From a checkpoint of a small model that answers yes/no questions on an image's attributes: 72500 training examples.
Rows from block 3 of the image encoder of a small model that answers yes/no questions on an image's attributes, named by matrix and row number. Rows with one number belong to one neuron. Each number is 500 + 25 x the weight over its row's rms, rounded and kept within 0 to 999. All counts start at 0. Numbers have three digits each.
After each neuron's rows are labels from the 100 images, of 14848, where the neuron reaches its highest value: "top examples" is what is common among them. Only what is clearly more common there than usual is listed. The data: Sentinel-2 satellite tiles (TerraMesh).
# fc1: MLP up (encoder.blocks.3.mlp.fc1.weight, 384x128), inputs 0-127
# fc2: MLP down (encoder.blocks.3.mlp.fc2.weight, 128x384, transposed), outputs 0-127

fc1.147:488484507505457495531463506521496427493505514493542505515479480483487493535479547501512446495539508502509470502514514485499447485518506466475548528498469492521528518503462499489552499470448479484497533523516487520524517545508467426449502504503502484532475495542528521513449510497515490522485511487522490544521477545487515480512546481480497489482500517499487479522484501526490503490514
fc2.147:516483513497538470537503521478488544476512506506490548482474501488506515512512491506518512469536509466521502507486494487490531493478507467520544530549513481497516495470486493482486519550508434491506466472474530484498511523506517559488441493510486497494527518536505455474501486471540508515512566483499524526491489495503518495540439505509524485476432510518527472503486484472500451503524
top examples: snow or ice; main land cover: snow or ice

fc1.93:514528500525470510496455517500505479493496479532500518468482519456460474542501506455493490516473498496528524553540524530518500472494508514586475541505506519508496508468506473489511544526486536498521515476512501487434493474490470482500499474498527501511471497496482520466524457541486498540491495509473490497487499453501513436485499502464537489481495498478500505550520499559501513517511
fc2.93:506499517472516489520505531492496560518494505559522511443529443440509513510549505483499505519496523511463443509493497490457505488525462498501522509505490484474494488513502455461496519486495474512545459509504502511552468487510475513500473478520515501502506513474484491512511508496504509505524520469490455494528447517502460500517526497507536520512514505501509505461558468556453507521461
top examples: clouds

fc1.251:467490525471529517538503478499485522504505525521502492500542482503523508538501516514483507532491550486509460489494519503527510463519476503461506483532473489520497455458433500502467546473482520521488528498541471507505513480609496473480510487507533511544527512481469502498470509507515454480492462476510520493485483546467447501499463479491504515507496515512500480509487530501499478491484
fc2.251:536507512486465488435466480506518477474503497473475514509450489485508495501504514464512573518508483490479453499500488531468562517509483498506470505530518456521457503514472520528529491509487503476502476490487473497492529535478487489555545459506524488502503571530472471508492470484531517491506493499491533479497489524483529489539508502494484493507462500477474526511517498498503540564520
top examples: snow or ice; main land cover: snow or ice

fc1.63:480556497526508462472472508517511495500483503512512505518481494505501532481487487458508512531518513430486496499546500464515499520522457505404522519488533552464471530476493482493488551510492492504492481512512485513468477534507524476477466518487540471537518496508474493485505502495436503546473482506485484472478506510473464527506495485469487517512530497543512503462515519510521496485538
fc2.63:505487459472503501504525484495528520498464528498525531493530512516440461477505506466477494546483479505484543486498444469515493563447533520497488474511511516498510476491477520512495525519509512518497510499532506478477479525510542529503491528494510489471508488547505442506490523504568474516506497526492456498516524467486499452516470540526491432479500530498515496480502503467537490504498
top examples: bare ground; main land cover: rangeland; main land cover: bare ground

fc1.225:495488484491452532502523454524483487465472507504471481495514493498504485548520493489523514545487462541519493509462551527546504509492489462488486505538490494483465442509496516517532425531491488518482517517473525497518492495494455522497483504490514510524522505491513467536497532490518517496509488466442467486501467493508544509500533515513493505544495488535506465503521486486512528496418
fc2.225:486519494511522501449482492490481457495500511493472505516533513492525481506487493469536541499527495518484478515479497482498466489504503519489471505483537541503484500479482506494436541499506538483534530566474482497448507457497527536501538539481523473464490482500538508479489466468542534482480483488486492497519482514521489506484443556523486542493546522520473487519512467539489468500523
top examples: trees; crops; main land cover: crops

fc1.282:534530475527470470505528516525491488549519476476504488518511466481485509495516511481529492536535493492524502481543504492493474491512466479522560506475531486552526535484511438455521480491523487498492489493515503521466533534495454479545453466502481523520484536494547494495487493511497441503482522512499528502480468506523551513495519499499489477527484510503468521473486521563488468488481
fc2.282:465522574516522514510484487431516467508555452510472527513524505479481505494491504522501454487496497523505495508470510512469529495485498526490486517478477500523476504462462442544501524532452529515533487491504504513500512492510507504510497477465488498483556487496489486482497477444508498555530519511478503506474503487488524507525475519502534508501481498486509460464547537495480539550487
top examples: snow or ice; main land cover: snow or ice

fc1.359:482517515479520508489483475492534495477555508508488505518502510474554505535525503490506476514518493558496507509530498476524479541506477467530469483421501470500496480480535465492496538517482522525503477508514518497534531504525476492547511499494461479455453519525481512499481490466503493499449511543480505486528494519487488486516473468489471480493485527504515488413501485532485529513544
fc2.359:491507503510516504477494543464504488480540473477498479516519502480529483474502456516507529483493500474491486471511516493485482510506481515514527538489510527562508515557482479516502522500545537534493546503492483509481538526471447478488479480485501471477536499530486479490456455486476524498501470484448532539511465506513528518550485477444524522509528517514533505509482494487497522475432
top examples: clouds; main land cover: trees

fc1.185:489567534511531519502482470495527482477481522535549520495479494529484468463417534510551532473511511489450521515504516490525510463482501540527515496502508465455510518515504528539514514484468464486519488506503494499474483488465517517511497510473493528509468515515470486502506504440497480519431506488505525517517505503483503502479526512515496515500457469467515493456525517532506542504494
fc2.185:485435500508478493521474495503537486501506525478465495463490495472553484511540491503462518489481533482536476499523518513530450508479446483464523520492503531521506519508498487475498459545483495498529487498490520497509478498498524524471487509524491495440528452511525513481493520559476500464487495506521494467514466520510486494554513473491487519482499559534533540519513533497501475484553
top examples: water; main land cover: water

fc1.246:563482486454483528503520516511498513529494517485492560506527490538500526529508518446545507506537489518484507479537513483510468505483487495446473582506491516489506530493520507484521498483443498498503465543468524526508485453473511495486509493474512523490481481497462516501509526546524517543464487519519508468504487497503514495516487450470544466510467505452524472488484495498502510490505
fc2.246:526546463490519542501480455483541553528486457491516499453481544491507503501460529523478516484487513465517483524488496476532461501480489500472510528537498479504477461470544457510517544558518503505489505466522449510478479527506519500497505506475503487465497499492545509464534458509498490535453500486524515494503485503490498520480494512464544494507485473506525463478506536514505549494497
top examples: trees; main land cover: trees; clouds

fc1.102:493504525475517477506502506504512524478501492479531488467476490464560516507509548464514505444522475534484524471532532473562494538522504495481507475469485515491537465511453501503499518531501460486471501481502500513491486518507488486512511456456475509523511516516482511482488507436532551475478490525534475519499496540541548534478522505461504533477492540487515493503463516524478485497471
fc2.102:518500472472476517496489510497483492541483527531516490545510505503505472514465465530500477516494478458469525506477486498540511468482440504482525493483493494440480517522530514507508507509494511514464508480498513526493449512503489562498516451534479476503544510497513528493537503511479480448507490450510482487504470450516513466551506513485513493478541480500560553522525475494516488526520
top examples: crops; built area; main land cover: crops

fc1.250:502483511476565535510488503572515506538464470528482500501504504507484475498532525539432521495474488488528520458486513490541473506530508480506523487485470487523497493497525485514491501498507482464482511519520510496492529495516480461465485508515467445458500579492535509501489514493478468492464545490522542477535506468473512479519501512503479495501499468507498528509537507472548540505511
fc2.250:505460507514500511501535495484463549527497511510472498492506528521550486518535505476527521503496491514521495543492503503505479507496498503497465498569501533474501504511503498480481494484510512488495484468452491500506448491421540500489448481521518522539448484519483496444561519504509498524503479550482497520449524506459478471480487495492523524501543481534491484506524490503453492520520
top examples: clouds

fc1.8:500481506527487484511485504508541469478470512535500531493519532474493485467497538517544499498496445523503479489500506461504500538520522523478491481481523506541477457501564490484502483506508522459541517509491476440494530496488499519480519519481505480469473465561535548525480527526457523525517511456510492468464479467462512529498487542493485500531498506496518508541518469528462483498505
fc2.8:561478496497474500504524453493537505501494529500481527505475493440529456464516495473534509523499513459539508536548490484491518462467485463523485513503524490437494495488517522483502527492550456540533486518461484514523496494505511511469497525511489496461464512492512528498484482498492509463504490541500484494561510470506488502553475455533474472501517503496517474472529518521492496499535
top examples: built area; crops; water

fc1.38:483485522530505519542489510475490506476455559471548438529532453474479477489479514511494547505492529466489492504484492515525501490501517513517523518554496513468492520528501511486494478497503516534525463512512523481511508519525527519500484484508495441525466515490470505467495494476452484523481518509501453556465485466493489495518498541493445519465453501511544513471492512525536497501496
fc2.38:524525476502518506481516550508521453497544498463512482509476501481506473529504498474508532514486457501497440502503489535511510446453491518475489489475467470520498471470485533484500493468476483483484499481535522480525504503510503525428544503512489495480474495485510505499488532510471510483451534510527544506488500521467561519536545491501488504497518527508488510504454553486529529536526
top examples: crops; main land cover: crops

fc1.275:499467492509497508513511497521509494487460526507539449532456493464541498532514462509496532480450521549482457507510523497509473460525534505514472528485473535501525512527472502527475502493456523495525501432514509482467461512522492503491489526464554527483479494500498496519493503500482499486527520507485540479515508496512471484554446537503485548507520510518508511539488449481487488473512
fc2.275:499465504473540506466489500480491492498457526515478535529487538510518460526466469510526492518448492453553509495491504496513508463498439498471472496503488508511504478501511512487537477519536528509447496541447484498498487489520497506474486506519494519464517491510506528474521505469524589561531499500460469497501461542497501536535507508499514480509507486508484481485495471512502516505539
top examples: crops; built area; main land cover: crops

fc1.34:532547473517509485518500520503510532533530515522505462490521476464513525517454502488482520491535530496501506474500504493530535501527516529519493525444513459515516488516493468499516503454439446511489457482512551523524485469475518485540550497477491500477485528525489513521510499525494482512491457452503517502504500491491491492524469536481509501522489524479510517575483470475459500490454
fc2.34:525497523524470529528494489481484479484530535523502510520517485507469498553473481498512495452486471502531489506464568496521488457505547493441516502502507470501470534504512478541493482476478436463509504455477483525502518518527494474480461505482497540499480527483507484492552482495533492488484530500489527482469492507541493528474537513526508500461467517502550464528498501548499502507494
top examples: clouds

fc1.200:504509545471474507474545474463524484503480498500529502508509549477512492549505507482500483546532506523511472446494494513509524550501454487500503504539499471468502464515530503504531427473521464490498512516524438525518467476481500540494532514497499494496501487559499478519493455505487469482494476452458522513538516505495539494452530505536528515506509470499495491508525513502497500505511
fc2.200:484487532519445464519475517489516495520485511493522481544498472484493456485484484498540541516495537515515459524475504474528512529525551546514503483454522497507508460519499503483535467473466509519504560491526539549484496473522533528476489512461558490495514474509474555502462468480513505492484470454466499503511518512470504512533510514488462508500503509488518467520495493486474470504508
top examples: clouds; main land cover: clouds

fc1.298:463512503527471489506510518466444485496485468530466518536485522536464506497511456510495498472520474464487503505499491469476445492522538514488550499502502523499439533491571494486516476445497504508489532524492464489498503510471483508479492510501452461536564516494517517528532544505502511514507492486488516526499508506547502457512510502439521500475493495530472479512493510511527480507480
fc2.298:509493480513546496514525467519520499501514499522499488501481520525543517517505491519483454492523502465494509473534518496542553498472477551518508478495523507503559557469515466458504501492510521523462479498475480536467601518499470430499504494489515512465493492513529497519502510484476499475473484457510500499460552476498516512480520479491503490522473500499493506482473467488482480520493
top examples: bare ground; main land cover: rangeland

fc1.186:532461529507488493503507501533446439496536478549519497447517490521472485458504508498514540442471508496493529521495492485475521495509514511505525497537490489486497479557488539539513466498524499500564541503500497482501534548495496516522506522536497507480524473485483448479519497517460486530505551490482480493537490450496504502448477482522505496475474501489533506479506510491493512487475
fc2.186:530521547500506470496482506513504484502571506482547462499452482530534503497506505493467521505503454494497539503510498518524519489531486486485473521529468482525482520565476513509439507521515525488534495525510478479514471505476524520510494505484469518519481560481489463517489504502501487505519543492512410462487491527534457476477474487487500514480525488512513479464496508528496497485466
top examples: crops; main land cover: rangeland; main land cover: crops

fc1.258:480523521522491537533495483492496518427482532501518523475502477468478548450496527525538491505470486467494501520524523503531461472536530495536472479418516484488487519509509533525531510510500497469507493476496515491492464508489534511460486515499520479484491507513526496467504514490500543458490546434505536496485528460499495489490477529501480510490432512528506500506523503498520491479523
fc2.258:490481497495465528505525456482563430534492497487479516514464529500524472500519507488476511484499526503460478508467541511503467491490489522491474512504508507507502503489504466482544488486514485483470511554450503554541508523492489519487501464546469536499474463487503518512449508486472517499509482550449464508478515511451485544529491524533524501505522522494508523502513521539507516467495
top examples: built area; crops

fc1.216:487516469505485457471503532452461519511499474502537506488511497487494490491491507504536476495486532424497508509530513475520532519501511557503422494534498490477478475476485547510497551505436497516496481497512497523506543519496482477498512507543523460460478477466512504496501559511521506525460516501517477508527480468505491473484507509497490484486523511527523539481524501512513556527518
fc2.216:457486505487551479481516525512493495586488562482530504540444507467501479502474478499460504525512497517542555500489497526473496518445497487544562538488507518489499474508501506523527460503505482517518512466485506465508500512507534489482517488503475509471485491497508508519529512469498468495493482478482479487532442485508526505532474507509517467504488520531481544511494518503463482493466
top examples: snow or ice; main land cover: snow or ice

fc1.84:459524494499472497522478475531482570488483522494501494458535494558496481540496510469502488505517433494508496500486539513471478487519473468529469531463523503487480513480501572523498507513509460478512467506498511510523526496509505472486504496513465466524487464503504490501500508517534501471513515486472495486493533478542536471492477506541527488519527471512523469504532515514458477552442
fc2.84:528502499487509512534460520473498521491522483491505528540518479459438476482486482490526514510575493490470467510486458450472487508546498499507506475480539497468521511479509535523478497495460506516518513555541472514490493513514501493519507504533489501508499533524461514505527489531505489457518515485480465492500493522481541509522475445485503480527485505472485520582530496516472469500487
top examples: crops; main land cover: crops

fc1.42:492460532526486501536555508500502491445513506536471500502487502545491519548462498479511455467504481448508507495474495561488545511539505488491505544497507527502478466502497507530489485474506500479493480507469523475472492533564474476489500496493465524503539524486476519486496504479486493484455546479485510477490525515468509527481567481509492496475467525518497492518480515475486482507557
fc2.42:535497469489515459511517543505493535510520481489472485464543516524532493509482467484490494455500468510480504467493490510492546536498481462512492525492467512482567486512514480510522538455528496525508547495485497507483507513535484559492490477515507487490484490502519538490486514498500563532472493437497509455517473523506520509528472461500475535494504487514438505509528449513521500503484
top examples: bare ground; main land cover: bare ground

fc1.96:508500500526465491537467508499468485534491556471441491504503549523497514500569493460478481487486479510476457508524518547496508448483483506473440536510513487530496472470538506474511521495507488508466488554544526513509496511495534516470488522492511501549490501502525499503476515452495518472504463504488500497493471506447515539507519521476502522503500506529473483496523498505438507489489
fc2.96:485480524472515460495509515544504509519516472482519500530490517509496530487497490507496499498532510469471509506516500470518496508467508478544541482541515525510489541509449533507489469518555424517514525465464500491437493493515494507433464509565514470475489499493471489533526528528493478504474505538499442499498511511483502478503501486526482450469489482511485523545498493502518495478508
top examples: bare ground

fc1.101:516526513529523509494480550489463485502484514511524498526526496482494470499502474503501530500519539423480544475519477499537532499496548477468524498520506538477496494482474476498504486510495483510489478472515469524517488512503531557472477508519492535517499510492504489459458449546500506473515465502466536497479498434474517511486487531508465538521493480507483486496471574498497517534520
fc2.101:537499468512506491518482480516508476538491508514512525491501540477531520495501511504460507466493458531473517523484497515527502498480512461516504493526516425519490477518472509517485506479489511516480524504504447509501466537481488519495500494547515496457525512489506523457522455501499496489500493511517523493462438476499495470502503496557484490475504518514527503464504504478494614466536
top examples: bare ground; main land cover: rangeland

fc1.164:505508541581500528523517510499503467489508503508526556442511539483483542483452474492544460501504496519487489501519506515509510456533508495490481517464522512470485495428510506477535507556533474474466465510529535496504461476535524475507504483514489514488485473507513515499510504504477478471486496534518493471503518510503450457501485510490516486509471520508522486519534521486460467527490
fc2.164:519537532444485484485546504498527514515497483488529462489443484519544481460510540476474526453496500502479486507495481482527441504535521550515489551516519519529507520548504519509532504481495494462475497505545486487498450518499474489501487472474468506526490517455484484501495464535507482477497531489538517522510529497461517515491514525511521501466500527526443512502451512494510489492485
top examples: water; main land cover: water

fc1.309:506512475511515469450465514502508497533522512494447515515489536496526470496533539482500535498457511476512491510488514527508551491474518515492476500488501508546498469515452487530477500513526433473512536483501493515496470471523476462523496511508446519499490510515497480510506537531485484553453512516498537477516520504528526487519461542497551494505477462492505482485511476480453540507455
fc2.309:517526489507483548490511536504494536505529487540539514480497469508492516524472513499537529538529483518525501479530511517526523510521458495468485421507467493479501501485572514544494494475474454460480545522438485466469512497491498502492464468491490484468479497500509518501503513518522530490535538508486474509452485482478496521495516500517508544507480467488517464481493521478540482489486
top examples: water; main land cover: water

fc1.176:478485491513519483497546507531493489496483474459473519545504491507489481545488525506501452519506466514515489448516453507531482486535476508466478470493494477495486472493504495537497464461530470468542488509505494508516536487544478512514498501527465483505501470466490528546503507517478496506488540488527533512516499498499452573501480505555478478546479525548489495522517549515475503473497
fc2.176:578505503509496490510486478481481479492515470518515520515529574490544503473538498538467525497507488527480553485499488492498480499453482432479526499524491473528446520471482549489481493534495519482504444478524526494495463524467524519467515512523498501485483486517496496517503510469490488530471497485525456510505446505511523489491515494523463538488500492523501528530487483499474495533528
top examples: trees; main land cover: trees; clouds

fc1.286:528479482521501499485490514515544447487524451468494490497507475513513494465516527471491517461563482488510516486494534497444520459497505499512543538519507506503499528497515486544496474508523509493517522502496506473500521489500478462559459538469522463515507470500511498436532468484520482441503489496502499506472575465499483519515539552509512482528493492494517513490516483501486479523481
fc2.286:492537483529481506475500462486508515509505536521527523469469500526533495511506454528502473503470454493516491462481561487487507460489528455465509493498486494501502482558498499495470528499481483535515492479445544533519478468471473488494492511508507537468476504492497566514476525524554485497502496526477514470517479508528475489471532472513504495516518528504477565521467526533480485516489
top examples: water; flooded vegetation; main land cover: water

fc1.247:480511517503467468536485467556470503503411468492499492517522483512490483460483507478530520533471505471464484533516512505522484480500517482467514520509507493493528470469487539534522542512531480465531482492476492496500535496537496491479489515493514461473474549476535517498472525529500522533476480497546499486465494449542475493531534533486481505491491520463513494527524520517506533483511
fc2.247:517515499514484510478515509451486505477503534444474503514464476451499489542500486519486562451519540527517483488477517516499508469452512487514557476487502478511528537494490503483492505501508491488494527506522480498512453518503533492514497509542474506539525449497488514475493485549499494454522538491458474502486476490446540498529495517517496491459508466522500529494547528454530506482507
top examples: main land cover: rangeland

fc1.204:479507516526519479476468453500490535532468544505480496517544520493483454499525505518505534481529450509508514481529509475510510529511482545494488518549521511457541514519521512506488475510558500491510422468521516472474488486538513453475497511525544490482455500467499520504478509527488527491536506503497492498522472493467503522483509488509505452509518512498511530521496439481482502462470
fc2.204:498517489484501489471566492496507543511493469524501476508507514501485509510497434508490431487545473463503492522534495555518486464434466518501511467481515494476478517492501486507536499483447520477498524520504450495520506524549520505521491516503512554484478494517490536524475524484491524511493497518462509516533525518487514494482568526502465487498517502496528481505489498493478476450471
top examples: crops; built area; main land cover: crops

fc1.118:486469549500452533517504491500525499492517503473467505522521491507533500472529486481495434501505552541455517434510500535502482521523467506489478499506472500469496455529475503504507500558500497479526474551474497554508467510497479530506562511541516517464513500521489528531521504497477533491500520494515513505500489509470535528534483512518495484511492499473536498554494529505501499503454
fc2.118:498498517500499480484496525495511484508480499524482517448482501497482527543481533502529530517499484523509476488483450501493534485498552514472533497545550549495440511492478516507501470498522491527509519458507448523507511458483502565492480541495485486533492428549493509535478504513515515503462490443481491496489461524516511498499553477495525494499502495491489488490522478486498496453538
top examples: clouds

fc1.304:530503502533507527510479491500516498506506492423497515519486468526514519512543509516502493544493497489481488485490499514484492497503490471489533483499466507515498512532516453461504489435501457444546472454445498538467481508499508506491492511490508465513492500494507512498463517463483486474513493514530515551447479533492496550519538505504492457501513431559503470507474498482501508485500
fc2.304:495471475480481517489515492510525505524488484509473478486514491503442485497512522465485481510505492501504543539507502505497493485513504487520465498501452494571505522513486527471473511481526507454454519493507552500471506507551513528484499557493487480538501500513508470463515526502572490509516523468507431468500486479459520482469463507501488536499519501489485536537526555514523527474497
top examples: snow or ice; main land cover: snow or ice

fc1.145:463475490480507497493491495507502465536493479571490452454466500479502505532450507490521517535494521507504525483513540500520504480490527489467498538504475460528488507541486491519484489504550494513521511467503467449520452492521484546542509493549488544494500520518501499488462496530520477472489487501539506521506527483521493472500521462529513566507503517507506483476474525501523448532490
fc2.145:502508532494485449492456508494463500518498506499497503528495522489520540477524516572461535539480505512525490523540470475481514506497516491528506488505541528484512511508485529464491498504505487458490501464495522501509512485467513557472495482476509523520517446500497530483511484485507455537519502489488462458456489542471529464492470547530456490471459523523481522503524508519480535469522
top examples: main land cover: rangeland

fc1.341:562471525527494500475501493482443526453503501485505526496476492508528505475488497504495404495538478487495499461498457508514529524556500526494519523498490513517515456490491463488480527507466515431527507559480463525511481461523499520500512479499452513487520462527496524507489513503510492489519546515512526489514506525498500512486533488514494520490487477494520481512498553543497487500528
fc2.341:480543509509527468518536477492463505458493462494514507540523501492454502491526499490496538490531499483505532449488484501488503504530511489468423513544488560484488503539511537488541511518520491488455466504517525479478525515510488506499518484545486483493480513486527471492482527466528465522494485523499506498554486503505493527519494480471491560501491464511481473549506477476485531490454
top examples: bare ground

fc1.315:526492504481504485509473492520520531498499531499527467525510517523465486522475543514503518471527538426530444522494466508506496513551505474571478501493513460476524540511504532481517489503472486486501497466518496516487519488507533457486528511526506483480456514506502492474472503456532516521495521510495493465487481524508487510476507490493535551511456559519525522450481460495478480517488
fc2.315:488493450511523452491513512496515492499508480501509504523521516488518550544568476497487520453473477501525506510500501470534464507479564514508549559506502503533489536496496465477488540492502465510517569460484467469489564484510507479470541481443486493472535499484499509480505481512500506520489486528512507543472477457483487510473506523475507485517494509468503486510503491502494491478494
top examples: clouds; main land cover: water

fc1.266:505481493523494493497508505505468498467516541500470533503487469450512519479503466505499497492482465504500471491483501526558511532458508506483544488565509505533494505508474500489570431520556529499445497519484557509515515510493493487491510473499487503460512509505490476472505522468524491503469520495463530523511471501520499538475529505471467481500508524493490566516465490516477497510460
fc2.266:505525527512482479557470530490469499456532497492462493541469484519447495533508496507463526505514453529502502494528521481509514518494539524497517486474484509475487491528473473529498504536515517468504484528493524488454483494534499494522464528518566497505489498461514553504463501489485541467491513517519441501530500527520455481485453507509474474545526514497499487526487493501469470526477
top examples: water; main land cover: water; flooded vegetation

fc1.23:510502457560478501484505475492470513524506508521526508505526505513432530506513489532452524502461463497451509472509518526516467517505519500522477459482521516516475537511519537497476478480526538519552496484498489501491458476478539520483488466545542493498520514487484516507448514555487504554443464481510508504524499505516512477474486488494488497526530526512503503512498513452487493460493
fc2.23:511522461472497504486498487518525481482491473447487521513526524464556510449484527497472488528490510519466503512547538506480515489511498521500500508496495510510548465499450519496494476499506510557483486478463513506543492512540466493550474509508482509503433513465514558501477509479513528438502485512507517558533508472479513499482490467517495503525455477494521501520490504522490501451509
top examples: crops; main land cover: crops

fc1.207:530524509509507451484503471476514525448490489470515518481530526516518485522475514445483529479505500489499512489494513510497544512523547515535477510485481499517467505496504478476536485471474494528513507503549477501490503504513528517518494507457545486464522506488499506499552473470461473471556543479511488504488456469506494499516463507558468461470516511539485492539481511521540441499481
fc2.207:485500472521515544512512530541506464503477472521525511455465515534491491485520515490508488529482476496505513489465488520472535539504524492434526524511462511545508495504511481511526507478516550486481504501501506545550509500479501472494515500482509512476510491499487479542453452479506480451497504514502492512490521564476514478503494474469521491527532513511454447466522498504557487464458
top examples: built area; crops; main land cover: crops

fc1.383:516457513481497561480493465501456511470514508525500497460496508517556540494504503498550496479518483498498499484441483510485460530520518490533545480538467492488516533466528481502483529523503465521544467498545488486469480453475529478495481504499500489492511476466478519476502479486503485518532495533516542465455496511534524423523512496505480485520494509538496501499532526502526505503486
fc2.383:515475465527534464495458502504522465498490493500476484477517518515504500465507494477484531454510498493440475516535462485504514510536498507528509541503506476494493502540486523560496524525461494526498517485496509500504476545531518481525512507521495542527493474460471467506485496488485512498516487459497551501504552486457479475490498476509493538492552539445520504505511442482507466554504
top examples: water; flooded vegetation

fc1.252:499520502535486468459518496478466451480541510498508540540516518482495507466463506507479504494468472541537536545512545462508534473520503500486481466493513541519491439464508480477462502476482500456506477509444467499524525500493476514498482501528479519489504472486545508491525528512538523535532520508468506534545533499495488486458527474497485511464505491514509537474503489528472510503497
fc2.252:521533480521551494490555482533525561495511512482511465485484556528516460502506490456496486523521505520483492518496509490466475515543503496476493471473463509526480532497512488521507482508490541515409473482477516498488504489494523493517493491526499485500485495469512463519505511525520451471499526503517497484507525491498492528498499462489499469525490507495510491469528456513450581525468
top examples: snow or ice; main land cover: snow or ice

fc1.338:468493499488473493491537521516505489488509516523525476530497485536506465466483505472455487503501472490514566510545533531478538549471514471501494457508511466532535508472521490462458513497464492452478477509463497486572532487494492547501511510510515465510463491499490508506500509484514502497532473518501510475572461525556489505495486474507505519490510494484508528537491505504454520513498
fc2.338:471537478524480510475542520485515475481511509480504488497490541486527511477560480512549507543504478525517542483507522498505533479545506503492501462525522499523506510461516512492513530500496495535491512510462495497477495524462496510507518495457464494519480482492568489496488499495503548538506494428515487475472529456433525509469475502474509466477485483499481512475498503533454518531470
top examples: snow or ice; main land cover: snow or ice

fc1.183:475484504483502498516494506493478515535495484497487488487503513536542546539516512524509439501516503488500492505498499495491434483449495492490474500505507518478448501514461493542504481489495485521507531519518486518540436509537462494446535490495502496503437468505497457479498500521462464518514473476500499504490474491490549540560527524473502520485491498529481543472515549483511507486536
fc2.183:526534512495512481462495537539484519496472461542498487467492485490505499503517554495543515528502480482497559457489565449504472488494479502503457522458524473481498513494496515482531505537482466509472508496490430491498506484461552553558528480480444481472497508489524482502500474471500518495512512483532532490488500519506493468506504456538487521518503514502509515494495497506524498510501
top examples: bare ground

fc1.168:494495511491510494493513498544526445538510498458500478522487491465517479505542503461505525502513528495416481479498519455464500469467490515488516472520501517447456528530503539481485509508531538511525465456534488467538527485517482517483488485491490481481529490482490503520495535497535495492455525504492513516527514504492481522548514498501476510548443517500511510504530529487513532545475
fc2.168:447512505514526536481493495525520523454462578458533495485466494523497546534485503559500500454492495526505512511514478507461545518472474536546504491507517478504475517480522495504514465530528500537482482500474503496493518480512523499500465493484521505497499493490470496494506463537493493508492529524473445476472478481515500474480491525534513519440489507491471575473488498493490499504496
top examples: crops; main land cover: crops

fc1.340:452513520497551489479468496504532517486470529488495475532559508524540482495494523477512512484478486538474486486495503533456526512503533505511508512526525511488486457507534499517513500490507504494501518476503496485462544476530521484492486499477508483570481490488517475535525489520440459489489485501506446498541448483508517493519492491514494423479516511496487509494489513544557482470463
fc2.340:496498508466515490512560531487519488505557443509465511498440508488522483514471483483518468508479462475477512520491489546486514528449488487456524515522522501534502532522519538470543491496485452505504503465502499540504476543505499514514494499512486556477477470481454483509520448513503510486498482525525520479470551540531507529493480526511488467466516514487495528506501472508503495481478
top examples: built area; crops; main land cover: crops

fc1.141:546485481525482537528469517504489505505494511483463481499478505452454522549474498490491523479500480548447483530490499510511509479542473515455551486506545566545469480475469498541485454489502505477494492502497491509500468494537510501490476521525453498493470509533519473526495489547543502493486454494538471495524505524478536519501541520473513530477510492490527487496479492518498497512476
fc2.141:503443491506522522489528453487509503514520448497518519499496463536479511494498488547500509484471490487502550508491483500513494537546503557510472495498511504482488481504507491525488518498476492481533527524496531520540478516503502493511471553475465472496489503474473461479501468442503485473534529470520502426496527450523511486500461493498520522509543559480511473513519526477534528480497
top examples: water; main land cover: water; flooded vegetation

fc1.273:489497553485531485468494468482453509530493450517485505521512476461481496500500531524511506492530477510502512483527491444483496512493471511430464500470558540556486485489520536512503497528545484494523508465512497516453486491506485491499514507477549465506452516520502518519490498485481464481545525534481533473504526514517528517537532524502487487504526525472496501473529503494465509542508
fc2.273:496475503526461540457487508476454467500536535495515499480517461541519478495504487487544492485540472481509509510505520506518533480547519556529486526468520522466501485517511472492567538466485518497535501520481525484484553463491521515505530518504482496495478527504474525479506546442489451502496489505500459505484499470472511471482525548466468506463490486499509504498502471478515486497513
top examples: bare ground; snow or ice